{
  "model": "image diffusion model",
  "dataset": "photos with spoken descriptions (Open Images, Localized Narratives)",
  "train_examples": 203450,
  "image_size": 32,
  "horizontal_flip": true,
  "conditioning": "none",
  "arch": "unet",
  "objective": "epsilon",
  "cond_dim": 128,
  "norm": "groupnorm",
  "activation": "relu",
  "weight_standardization": true,
  "widths": [48, 48, 96, 192],
  "blocks_per_level": 2,
  "scale_shift_norm": false,
  "attention": true,
  "upsampling": "nearest_conv",
  "init": "xavier_uniform",
  "residual_init": "none",
  "optimizer": "adamw",
  "lr": 0.0023,
  "beta1": 0.9,
  "beta2": 0.99,
  "eps": 1e-10,
  "grad_clip": 1.0,
  "cautious_weight_decay": true,
  "steps": 16500,
  "batch_size": 128,
  "epochs": 10.4,
  "lr_schedule": "linear",
  "final_lr_fraction": 0,
  "warmup_steps": 490,
  "weight_decay": 0.2
}
Rows from block 4 of a small image diffusion model, named by matrix and row number. Rows with one number belong to one channel. Each number is 128 + 24 x the weight over its row's rms, rounded and kept within 0 to 255. All counts start at 0. Numbers have three digits each. After the name is the row's rms in percent of the matrix's.
After each channel's rows are labels from the 100 images, of 14976 (inputs lightly noised), where the channel reaches its highest value: "colour at peak" is the nearest of a few named colours to the mean colour under the peak. Only what is clearly more common there than usual is listed. The data: photos with spoken descriptions (Open Images, Localized Narratives). In brackets: how many of the 100, against the usual share in percent.
# convs0: first 3x3 conv (model.enc.2.0.convs.0.weight, 96x96x3x3, standardized in use, each kernel summed), inputs 0-95
# convs1: second 3x3 conv (model.enc.2.0.convs.1.weight, 96x96x3x3, standardized in use, transposed, each kernel summed), outputs 0-95

convs0.48 100:037079174138131120106142145119112135121157170159121117162117098070123115137080151126128145119126130112161095152134101143120107191160130119102098149153115116115160126149106141099113132101107123146158111115137142177140139135123100088131140149150127110132112127124112128130103103152116125128
convs1.48 084:099102093154121153167151118069147183133132099130110147092124139129151118102126120106107136111142102143114094134090140151119120097168149138150136131137162127125164103150126127136105122147149039111120155140126152139117199155093143161113164099136129111111131160116136138130135134131128136141
colour at peak: yellow (33 vs 0.2); orange (28 vs 0.7)

convs0.37 072:153139128140116150152092164168126158166129146127101132169117079119153122139148151149102154103104118137104133140144148143108159149158165138153086149170105130137153137158145116133121125085061123145105104142141113149126151133059136099135113089130083131120123132087143133135126143144099114160
convs1.37 107:099108114145115146119187097132136097145147117117131117149123151113121120116151086089132170075173175140134145114154151153153136126120171162116101121154168133112155112107115143132114115130178119102148144111067068143117131128140140124143128125153188141148141114119135124142120134105151163136
colour at peak: white (63 vs 6.1)

convs0.67 099:123123090115155140176091141119129163128138116161086095103201139104131105079103121135099154127108116141144067145145114120121151110149103112143152135118099128145084131136181139193124097109127108112128130155138142127108126108139169152140163115129094128124153106109135110119134118143097136146
convs1.67 081:141136164156125071148131140109137165142137135133135108138121144161091159074121138153152135125110097112123181078112079142124128084119109111143160116138116141149136141158140152125135156161129141170104154133148157130177116134103143140137086110114085151151166117114142100133179144141109149128
colour at peak: brown (70 vs 31.8)

convs0.28 100:076140132150098107099130161140118152129121116125127129174131101125112114186108121124166123134113159178176139131156128154116102109132123116150092131141143123114125148128131126118156107095100138143117106121170154181106105132121097127149159113109110105119131083106130166093097172084174114106
convs1.28 087:117126155120158151135127105153135149123145150091130156107172138096077126123083150187104107123129145100131138149163139144148148125125080090111127125078175149140152121153161150156149171114138175126131117115120138137127165168162105116129096132135154101152145128152114122100128102092138116153
colour at peak: cyan (33 vs 1.2); blue (26 vs 0.7)

convs0.22 097:066134085133138141086136085172100091143115110147165103101138107180151144084109123140174126130123110138108138165097166140142164093093139140109108124110129145117176120109105137127139177167120114140158118090114123148128136128112153146131119115142146096124103112139136144119097160151137129104
convs1.22 094:157114105118064105125118133152136120114122147074132138096122137117109134113160134106142154135120168129137122119119128129152096137101100151138124150104116124118110101088157150087110111136134171153150120160096092077096116112136153116119149189106166135129125139131096144159073122068120133135
colour at peak: white (88 vs 6.1)

convs0.29 099:157147078156094151149122151088150146127077133117052134156106136132133126126123145120041138103119128148134132137121114142122122103140120136141109152144134113128135120119139138086086159165170102168154153137138156133107125126151125093152122136113153125135070132130126159133169137153122119136
convs1.29 121:162107163136099144082131126149102132137124111095144164138150126120143113169133103148121126160119144101137136123133158143138135032143152136099144096132134167126131145153147136145141120065150165116117104175161097130170130118094136145097138157131123110157151130134143172112105139100134117132
colour at peak: white (54 vs 6.1)

convs0.62 103:147159063116060105128135116098129142138127122123099139149148161091140110142109136155051128145129119149138128134138086125133122149128115115107140157146149125141129160128152129162136132118146125123132154081142138136046142124147124125139140125094135131142086139155167071130133130120139159155
convs1.62 101:130127150086123143101131074127130153134106109099084128153129131139104103128148122113186098123130128093084078127125138097147117109135111162123132091153114140130156136155109113138150090121115163112144123068104109120184103090123126124117114147149152149069139121142139136073150132137135129104
colour at peak: white (80 vs 6.1)

convs0.44 069:136123103135085147154093158136142133080084139130148131130146163092161151173160128124102094153101140113135087109094105152124149164145106106091106152151173128113114183124151125126150127098126177150121118129121134115120111162159153135093105128171100138107143094117124121111117119124171124110
convs1.44 108:103154119103149141068090118109126117167138139119100103154140127139088135152144123146111089142180109115132138173124107108115137135136147100166132119167099124129137182161095096083101102132111101142098140116106123123129141123190111105151096133108119083106133143137093134096157134128151112128
colour at peak: brown (67 vs 31.8)

convs0.61 099:110171089116140132132078157107095124087071133125123118137129093147067172133151137129138094116118157118135100147142104118109144107133155175153116129116127161126146120162166162130151146098131179121137128102118092150159091146136151155145122132135108163148137109135124120088139165106115097130
convs1.61 108:151148148120144140126154098092146150133144176129101141152159130096104023130150116113071135157126119108079125108131082103127139117129108099114122118147145128144119161149160120158164126148135126133100106103159133135164132113151141123104145102123135109127136126147147107104132088162151152120
colour at peak: cyan (48 vs 1.2); blue (41 vs 0.7)

convs0.5 104:122158137143121127136134112124131102116129141127116129128104102121153117120163161128126173061131133130151157116134132154086125142122160165080123165154153132118148053148090138137127179141090123134156123170072097135151142144095093139126103097107125099120111146122103127139090108115109108130
convs1.5 095:098127134126132109128160075124153085123115092129144130152145142130115147143113136082125150146123178138153112125138123145158129116106138112145116148100100110119105112107129096091120117156163141098159145113077061129128119123107089130112106133171165108141151102139087134154068125086108130105
colour at peak: white (50 vs 6.1); pink (36 vs 9.1)

convs0.91 089:144107138138127172107144112128110148135134167131135123103150126118129113086128094148134137067103122129096159142116121108125152128128128149158124146089090115131129145133163100136154129140194147114111079134144133126114074135155150131158130132107166124176130108067088127130166140144188121132
convs1.91 086:101119140129132137103127115120162097155098147144106084180104117122130154142101152068138129138136163178123134138152154149151144152137121143139155144180152110143142119124097082142091118111128113135148090123117073102121135122133121068147129160123156128159126164109074106120120152119158122125
colour at peak: white (25 vs 6.1)