From a checkpoint of a small image diffusion model: 10.4 epochs.
Rows from block 13, named by matrix and row number. Rows with one number belong to one channel. Each number is 128 + 24 x the weight over its row's rms, rounded and kept within 0 to 255. All counts start at 0.
# convs0: first 3x3 conv (model.decb.1.0.convs.0.weight, 48x96x3x3, standardized in use), inputs 0-13, a 3x3 kernel for each
# convs1: second 3x3 conv (model.decb.1.0.convs.1.weight, 48x48x3x3, standardized in use, transposed), outputs 0-15, a 3x3 kernel for each
convs0.12 [159 124 143 136 121 134 137 130 125 123 125 121 109  97 104 124 120 129 130 111 119 123 100 112 132 114 123 120 122  91 153 169 113 121 135 118 128 134 132 127 132 133 133 132 134 162 149 129 134 145 130 123 118 125  79 106 113  91 118  89 115 130 109 137 139 132 157 142 129 151 130 124 133 144 145 114 126 129 100 137 148 154 118  97 142 145 112 118 158 129 145 130 150 121 100 132 123 116 141  66 128 108 107 169 137  81 124 113 132  86 127 104  87 119 134 130 145 139 135 137 123 113 120 121 113 121]
convs0.13 [131 132 128 154 151 103 150 150  93 134 137 136 118 132 153 116 124 141  91 149 137 119 163 161 105 150 144  95 135 101 119 183 117  98 155 123 138 140 138 138 139 141 140 138 142 127 123 109 124 141 123 102 125 130 117 171 179 123 192 188 113 146 127 142 141 119 142 136 117 145 138 112 137  92 136 100  31 121 123  97 157 108 170 147 139 180  91 127 159 113 143 121 119 135 114  94 138 131 103 119 120 108  79  97 105 124 179 169  96 130 126 141 165  87 119 144  69 130 127 124 134 122 130 136 125 140]
convs0.14 [ 78 138 138 129 170 153 116 125 120 107  94 104 116 143 142 129 118 107 117 150 160 128 123 131 139 117 125  98 117 123  79 165 170  99 147 137 112 118 120 124 120 120 119 113 112 128 131 114 129 134 114 143 129 107 151 135 126 153 138 131 131 144 140 123 127 136 136 136 132 136 128 124 143 159 130 145 148 112 103 127 130 165 157 132 144 157 147 142 163 163 104 123 114 118 144 122 101 136 139 130 138 126 114 139 150 120 115 120 124 129 108 154 154 130 138 154 154  96 164 121 119 181 140 102 161 142]
convs0.15 [130 145 128 152 176 144 148 178 149 168 165 172 162 143 153 175 165 167 117 130 110 154 207 156 129 173 146 134 142 117 117 128 111 148 157 140 152 155 151 156 164 156 153 155 153  97  73 102  79  52  79  83  75  95 169 172 166 153 160 163 104  91 106 144 154 140 141 150 139 143 155 148 140 150 142 147 164 153 144 138 134 130 129 144 143 143 158 170 150 154 146 147 129 143 164 149 124 142 132 134 126 124 119  96  99 124 114 126 129 164 124 161 225 174 152 201 160 121 154 127 122 167 134 130 153 131]
convs0.16 [131 142 137 131 150 146 133 134 125 134 127 121 157 159 142 125 121 112 142 115 124 146 120 106 129 156 134 123 179 114  97 176 105  88 157 100 128 123 124 128 127 128 123 130 124 137 138 112 135 147  96 144 158 122 101 140 131 111 138 115 136 134 136 126 144 140 119 133 130 114 126 129 103 138 139 109 143 137  81 114 123 140 142 151 115 152 163 114 127 140 134 138 135 142 152 127 110 134 134 150 101 100 108 111 103 114 122 124 138 184 164 119 186 153 102 153 139 123 148 119 135 184 123  94 161 130]
convs1.12 [127 137 107 167 145  88 125  75 129 101 134 123 153 157 135 107 106 146 124 127 137 158 165 149 127 165 186 120 128 133 125 125 132 140 151 160 155 107 146 132 166 176 125 157 139 129 129 139 104 153  84 144 123  94 112 158 128 151 151 108 110 107  91 114 130 115 119 159 150 122 148 119 113 131 123 132  88 126 135 112 101 117 135 123 118 141 151 146 152  99 119 128 134 131 136 152 121 144 122 103 139 135 123 100 149 132 174 148 133 129 122 143 151 112  94  80 134 137 109 133 103  98 141 148 142 113 119 145 127 151  91  61 130 131 145 137 119 131 132  50 104 120 127 138]
convs1.13 [150  79 134 134  50 164 120 131 126 169 125  88  46 155 138 113 141 123 112 151 135 163 165 114 137 145 130 114 156 139 101 176 152 149 124 116 136 105 110  72 104 127 115 105 113 114 107 145 156  95 133 147  92 165  93 119 145 126  97 114 124 116 130 113 146 134 132 127  94 129 135 120 136 109 132 223  40 131 116  94 137 113 126 128 116 121 126 134 117 125 155 119 133 164 101 126 139 147 144 111 140 131 168 100 126 121 120 120 115 170 132 159 151 128 140 113 114 136 114 116 124 115 147 135 133 137 114 108 128  98 101 115 135 120 136 131 114 132  60 196 151 116 141 118]
convs1.14 [153 136 122 173 201 165 113 163 108 155 137 123  89 109 137 142 179 124 137 122 150  97 119 136 148 117 139 130 128 113 139 114 118 121 129 124  96 134 136 125 137 108 119 120 158 134 101 111 152  70 171 111 103 150 162 123 115  69  75 168 125  96 151 108 136 134 164 139 132 125 129 138 118 105 129 146 114 122 150 125 122 151 105 100 162  90 152 124 140 136 146 138 135 143  73 133 146 116 125  81 141 123 129 114  91 140 114 143 154 123 126  72 140 168 155 149 122  87 136 132 137 153  52 130 102 122 144 113 144 159 159 132 113 128 130 120 132 130 140 156 139 122 115 126]
convs1.15 [130 134 127 149 131 136 123 110 138  98 101  86 120 179  64  83  93  78 133 143 145 134 129 114 147 129 140 126 111 118 132 165 139 128 127 121 138 129 137 123  67 120 148 114 144 150 131 150 149 221 141 127 144 136  56  79 101  45  83  95  69 102 101 137 135 137 130  76 144 141 122 149 134 147 116 109  82 120 115 132 132 139 133 124 120 149 132 110 138 123 125  92 121 112  95 132 131 132 131 102 135 130 105   8 114 135  98 101 120 137 132 125 171 121 141 132 128 156 137 143 141  11 130 155 146 163 130 128 133 137 119 149 132 123 125 136 135 119 129 121 141 135 157 156]
convs1.16 [126 116 143 182 196 170 127 110 105 138 151 114 105 136 142 132  95 145 143 145 130 117 127 120 130 149 138 118 124 145 118 111 113 131 113 133 145 138 115 103  99 113 112 107 135 158 139 158 124 103 137 130 188  95 137 126 103  96  91 153 138 139 124 126 116 138 167 115  92 142 145 152 123 144 108 119 130 149 123 122  97 135 133 135 114 164 170 112 159 100  98 125 130  87 140 149 133 117 116 123 103 149 130 115 104 120 109 123 121 155 109 116 121 113 129 154 123 133  97 108 136 157  87 110 165 140 100 135 174 176 121 142 156 116  96 100 149 137 151 113 110 111 134 129]