config.toml
arch = "unet"
model = "image diffusion model"
dataset = "photos with spoken descriptions (Open Images, Localized Narratives)"
train_examples = 203450
image_size = 32
horizontal_flip = true
conditioning = "none"
objective = "epsilon"
cond_dim = 128
norm = "groupnorm"
activation = "relu"
weight_standardization = true
widths = [48, 48, 96, 192]
blocks_per_level = 2
scale_shift_norm = false
attention = true
upsampling = "nearest_conv"
init = "xavier_uniform"
residual_init = "none"
optimizer = "adamw"
lr = 0.0023
beta1 = 0.9
beta2 = 0.99
eps = 1e-10
grad_clip = 1.0
cautious_weight_decay = true
steps = 16500
batch_size = 128
epochs = 10.4
lr_schedule = "linear"
final_lr_fraction = 0
warmup_steps = 490
weight_decay = 0.2
Rows from block 11, named by matrix and row number. Rows with one number belong to one channel. Each number is 500 + 25 x the weight over its row's rms, rounded and kept within 0 to 999. All counts start at 0. Numbers have three digits each.
# convs0: first 3x3 conv (model.decb.0.1.convs.0.weight, 96x96x3x3, standardized in use), inputs 90-95, a 3x3 kernel for each
# convs1: second 3x3 conv (model.decb.0.1.convs.1.weight, 96x96x3x3, standardized in use, transposed), outputs 90-95, a 3x3 kernel for each
convs0.27:484530521482505503465498494488485497451468479508507522498506484492487501498527491502524525507510523532512532471480494470496490476501480504493484507446463473469476
convs0.28:510531519523545514508546530482494473511490502511496499494524504500505500505499504500532545484568540504526533452501496469507479505511496489503538489536528543532497
convs0.29:522539523521525527537540521502480500499513530514506492496511490493475469523500497458479499481511512484502496508528498491500504488510515498552551493478485493521526
convs0.30:539511512507526493511504494507496495520519493507486528500503490478521482504516476497557511482473467454475475472490491475551492497510458516505524493559521518513493
convs0.31:512545540539530567519534534506514496494507501546508549494530512534553529492473487497494499499516489463476458494511522462521517459520489468423449459461499475483494
convs0.32:505497496500491494519518502499520515553500468540514488501489498579546548492449454491502505448439446459443463475565516496511516516552520494498534462471458497512497
convs0.33:487502503496503493487515505495507469532516500526515503523513481576581508552501461476484501481495511497494474502552504564613505540534516522516515485464503491463486
convs0.34:463435464473428458469461476498489506479492500463479493530536533547555531534521528515540509505517507521518497460483496459502510473485502519509499523513497544535501
convs0.35:492499491500519492483510504501509505482488494522507516499510497540594554491529487518520512522522501479504489498514525493518518515522510494494505491536493524498500
convs0.36:469494475457469483453457481458492494501488499513496448504470508469469511497507508458469503456471507486475517490511521439476509516494485434487529475471510518491493
convs0.37:569586566582591571574587565478472478499499497496494497431437428444446440438435429507511499498519500502514492479482485483478490467480478533537556533535551524522526
convs0.38:499483462484496493530510464495499505504500491488535517475450468471428419506482486473449461493490465513528501536517528478522501502528451462483549459447445513454437
convs0.39:463466474464468471476480482542548551523521529521519517518511503524527518534535526495502492496508497503512503536536540545542544554549543475470478475469473481471478
convs0.40:504496524477510520485492521505527519481539467537538519496549519493489490475514480505511481483469485457483484552525518491500451485474467492496516478474473497473462
convs0.41:501533482483500499454495487528527530560548517511517518527521522563549546548546553484499488523525504501511478502493463522497508477506485489515456501472473480452451
convs0.42:454477507500507469484513468548519504525499509484456502501484458497519465484439457497532516518474483504489511508518537493527541506553515531540502521492464506468482
convs0.43:501492523487503533508509543467477483466460432480455474492492471518534513488522487513535509512494510503515505467513485481539520494533494501498484497536534509465516
convs0.44:521586544508540532503557535495470480491518512471459505474523537530577508518516526492527500477476484491473480466460476511509480504479488493479503467471452530515441
convs0.45:544563555564569559540555551475467461495480476490488489470464458446451442444447449516515510505508496493496482491488487507484494484479474509507504503494503479482484
convs0.46:519497479523525506478494472473510478519536503506506509526543497511564465507490460479460467475391422469426484493511513513581588508581571508497505480474514488501497
convs0.47:514528503494500493503512483510494525502468526530488517473488505467513469471551517484491499494493505488501508462480512466438498506486491483484520490435431507486466
convs0.48:511510498491491486483484482532514510530517514513503504537546549538548552539546547503502497495494491499498498536532537527523527527523526453455463473484490477490494
convs1.27:497486501497511489512495505532558506501522538485509527490468528484487500494493488507471508507468509512475498532541527554511525538520533546503503547544527520528489
convs1.28:501464479471462474504501540506524521509517517532556537485516522564548506534525488481442497466489433499479461493448451513453480518444507484482531494526507512482521
convs1.29:489461470479459451458449453487497466477512496500531491484486492542536540519506518484473464522481466489508485494501488538498522467461470495476479512479509493495536
convs1.30:505484466490476497494457484487435480440489473484466481528524497559507537507513491500510489468472503481494487520463481491454527519461484517549539487490481504522519
convs1.31:507502522483449504486517514489490492485479436513521501496484499519467478461484510516549516553585539535566549476470486508470490495513497484516507507530528488550492
convs1.32:492472472451467455483492481522488495458419475480509477572563527501472474552555529546575575566568526548514528466431456510490518485452472494491486509565518496477479
convs1.33:494518536526527537526522534517505495486455491517534504505543497476519505521497504479496465507498471494491490479495483476496479509492510479497505480458479483474494
convs1.34:539512505521505515503510532513541510480491470482484473458462448448493491487503495491518483461478487481480489484470469481496491494542515513523512478509512463469501
convs1.35:506488525512451492528504516474468489473577542487534517461456468475461477493482493502497513509484514520501507513495514517476506519536529485496519524517502487523500
convs1.36:500531526469511505481499498532476515530499451520483496508490507504501495480461502490476484497520514515517515498484494541507496498483479494536518500510536466481495
convs1.37:562576576564569577560575580511508507496515497505518497481494484478476494497506493488478498496472502475495493469452465451465469484473473485488489494489483501498480
convs1.38:540524542492478513483501516500513475475481462498476503488560514510535492497469523485487490506539495456501501496534496487512525510473484552518530538533529490502503
convs1.39:570566557567556561563559554516500507499505512507512510501500486487490474486482469484481498501481494501484490477482480477476469471470486494502494491489499495499499
convs1.40:519503492480488487482497494500468482487515466498448479514518495580500564500546527513544485560494516501543483513497477515536497489491478499523528478423515482523522
convs1.41:528526510514493483504505518468503468492531495478465466460437441483507475481444447526539539522526520495526502497510484519545527524502497516525470513490509506475484
convs1.42:537525504521504500504530533483462450513487451481454477473486539489503583500492506501514475511512506475517472530474494501448481502489502514529520517501520495521507
convs1.43:499490508495463483479503500521497497534561538511519525470470443483473500457486461506502498510493500488499486507473473506495473536514500505516511482513501466522487
convs1.44:488466482473463505473493492518538545509552492523528488480455448443462501482463498521526523551549490536553494508505485512494535532541565491483481524511536510495487
convs1.45:539542546552546547547550570522507503493503504508507517485473483473485487488509497477463471481491473498488481474467463467471479482487491484486495503493504495481483
convs1.46:496491494475438492540524521472462504466487491504493504544512516497471509487475502487497469512514466473504452484423493396443488497476519496536496515566520495525502
convs1.47:514508515499488491497491498512486518484458481490489502480444482454445504470459507495495527492502509505509525465445485482450460487473460495523509530599557508534522
convs1.48:573555550570557572571568554497515505507508510504510514487503486479493480494484486484490488488501491485481487468468480467464470478485479499493494495500492492490484