python train.py --dataset="photos with spoken descriptions (Open Images, Localized Narratives)" --objective="epsilon" --weight_standardization=true --blocks_per_level=2 --scale_shift_norm=false --init="xavier_uniform" --residual_init="none" --optimizer="adamw" --beta1=0.9 --steps=16500 --final_lr_fraction=0
Rows from block 7, named by matrix and row number. Rows with one number belong to one channel. Each number is 128 + 24 x the weight over its row's rms, rounded and kept within 0 to 255. All counts start at 0. After the name is the row's rms in percent of the matrix's.
# convs0: first 3x3 conv (model.mid.0.convs.0.weight, 192x192x3x3, standardized in use), inputs 36-41, a 3x3 kernel for each
# convs1: second 3x3 conv (model.mid.0.convs.1.weight, 192x192x3x3, standardized in use, transposed), outputs 36-41, a 3x3 kernel for each
convs0.139 101 [121 160 175 111 147 166  85 130 152 110 137 138 104 118 126 130 128 143 107 131 149 109 144 153  87 135 133 105  97 114 116  92 133 148 125 158 164 189 149 120 137 102 140 156 141 111 106 121 129 138 124 121 145 127]
convs0.140 100 [145  83 168 146 139 147 141 113 150 133 133 159 145 157 169 143 128 138 118 131 172 124 123 138 105 103 124 125 122 138 111 100 116 142 139 142 121 128 135 122 152 188  71 151 151 118  89 123 137 164 169 140 141 121]
convs0.141 103 [139 154 109 135 120 135 161 111 148 164 124 127 147 184 177 124 141 139  87  85 103 115  88 111 163 151 153 160 131  85 126 137 108 140 168 155 145 161 130 125 122 139 126 140 126  92 128 115 131 155 184 154 134 109]
convs0.142 099 [134 159 165 157 138 108 136 118 132 165 128 143 157 151 165 138 153 155  96 150 132  93 169 150  86 144 116 143 151 132 139 136 135 138 138 135 121 178 113 147 182 178 117 155 151  88 102 124 110 126 167 137 120 135]
convs0.143 100 [170 179 152 158 134 133 121 132 138 149 119 127 141 136 153 130 117 137 164 136 124 124 123 125 132 134 115 191 140 104 143  82 112 145 107 115 120 137 108 138 147 134 152 162 173 124 155 124 145 124 136 184 163 188]
convs0.144 100 [132 136 135 146 127 122 120 138 169 156 110  82 181 104  60 103 129 132 147 142 162 121 118 123 109 101 107 148 116 124 199 139 123 131 139 142 159 158 145 155 164 120 105 166 147 137 148 111 120 110  82 116 106 115]
convs0.145 103 [132 151 138 134 138 153 132 126 170 167 127 155 158 127 151 103 140  97 118 120 118 136 133 119 134 121 120 157  80 104 156 132 160 149 111 161 154 155 127 206 151 141 143 130 127  74 159 142 151 124 152 173 140 119]
convs0.146 101 [ 90 123 123 119 131 133 107  72 103 158 109 125 121 138 133 107 156 124 110 182 148 116 122 150 108 122 130 152 159 139 129 160 157  97 127 125 146 149 104 158 180 130 143 181 132 109  90 133 144 157 120 153 134 119]
convs0.147 102 [117 122 131 129  96 101  98  99  73  87 103  99 117 127 126 150 106  44 152  85 128 131  70 116 142 105 104 140 155 150 133 118 133 123  95  89 105 149 143 135 154 151 114 127 137 158 118 118 173 123 109 194 103 100]
convs0.148 099 [155 177 154 145 152 130 131 144 129 137 164 135 157 147 123 125 106  89 166 141 142 133 130 105 117 118 120 138 239 179 153 148 140 119 103 107 122 125 121 126 150 132 112 147 143 180 149 133 154  98  96 142 105 110]
convs0.149 099 [107 106 115 117 124 167 110 111 145 158 145 102 169 134 127 129  97  90 118 108 124  95  93 102  97 109 128 153 151 123 136 128 118 121 127 130 133 153 143 153 157 131  86 105 137  96 118 115 127 157 183 177  94 115]
convs0.150 102 [118 166 144 128 121 125 116 118 129 131 139 113 135 136 138  98 136 124 130 194 173 129 162 126 148 163 149 123 103 108 140 119 101 130 160 134 123 137 117 122 136 112 198 170 140 133 187 162 164 124 135 155 109 134]
convs0.151 101 [ 58 109 119 110 107 144 113 107 142 111 139 146  99 131 140 117 169 156  95 150 155 133 125 165  97 105 174  87  78 106 110 111  95 116 116  94 155 147 156 125 136 130 136 172 145 100 121 119 114 132 111 110 141 124]
convs1.139 117 [124 128 150 137 148 191 112 124 148 125 169 132  88 180 140  81 160 146  79 132 135 131  99 139 131  99 140 141 102 114 128 127  95 125 141 121  91 131 149 133 181 179 113 146 154 131 144 131 127 128 129 135 137 133]
convs1.140 110 [177  97  86 151  92  83 120 136 124 102 156  94 114 142 117  99  88 115 138  96 137 135 125 171 127 156 144 138 117 115 112 163 183 126 139 196 164 177 164 145 166 151 125 145 135 134 117  91 132 142  92 137 150 133]
convs1.141 100 [148 114  96 127  90 110  87  86 127 101 118 104  87 136  88  86 123 110  94  94 121 145 138 150 160  98 135  85  94 159 137 156 153 140 150 122 134 113 115 132 131 121 163 147  98 136 140 115 102 144  72  76  91 138]
convs1.142 098 [117 144 149 166 122 151 121  89  89  77 110 124 108 123 120 101 134 110 158 161 137 134 157 152 166 161 175  97  69 127 122 147 176 120 140 125 154 118 117 123 148 141 150 159 114 129 121 128 171 141  64 143 162 157]
convs1.143 095 [140 135 131 118 106 140 127 135 156  86 133 147  91 121 107 150 144 127 158 171 186 155 130 150 161 156 172 138  82 123 126 108  91 136 137 102 149 146 158 120 119 124 152 116 155  73 111  87  92 108  95 125 120 118]
convs1.144 087 [145 147 120 142 156 140 154 155 150 149 130 122 130 144 127 128 153 124 121 114  97 151 132 130 134  98 111 118  81 123 102 122  77  88 131 111 110 120  84  81  99  91 100 101 142 134 163  81 151 176 107 100  94 139]
convs1.145 098 [159 163  98 140 137  95  99 140 147 124 129 127  88 117 100 124 142  86 110  90 102 133 104 103 126  65 100 140  91 138 139 109 124  96  98 103 126 121 107 101 100 113  91 114  95  98 131  83 118 114  88 133 122 113]
convs1.146 091 [151 170 111  93 163 173 100 123 119 103 137 125 114 138 106  82 117 120 111 139 140  85 110 131 142 109 118 110 126 133  89 134 116  64 132 132 126 143  98 147  99  70 126 102  92  88 117 116 152 125  96 158 136 129]
convs1.147 097 [135 113 141  82 104 166  88 107 156 141 183 163 144 135 147 123 109 132 161 135 158 109 150 212  95 112 129 131 148  91 105 118 101  87 138 114 114 139  75 139 130 104 136 135 125 118 125 158 144  99 111 140 122 143]
convs1.148 083 [172 148 142  98 121 103 116 118 163 141 139 148 140 148 152 105 126 136 135 136 150 118 145 154 103 128 125  87 117 113 101 133 120  64 152 127 127 160 126 160 124 170 163 137 120 121 112 123 116 136 131 126 141 141]
convs1.149 091 [158 197 146 128 150 188 152 137 155 149 118 102 140  86  64 136 104 112 106 134 160 106 151 171 129 121 138 143 104 134 130 139 138 101 144 103 117 143  82  99 119  78 104 108  66 123 151 126 142 118  76 155 128 122]
convs1.150 097 [151 156 143 130 140 143 162 154 134 132 149 154 124 117 126 180 134 113 114 122  88  59  92 130  80 108 138 148 124 129 135 131 134 130 131 128 167 133 146 188 160 113 108 164 145 127 135 147 157 113 121 173 123 134]
convs1.151 089 [166 169  92 115 163 105 117 146 145 142 123 102  93 180 159 139 127 151  92 135 112 131 132  45 120 104 135 137  97 130 152 147 144 160 147 114 105 176 123 153 165 130 105 147  98 117 149  84 135 165 130 127 105 110]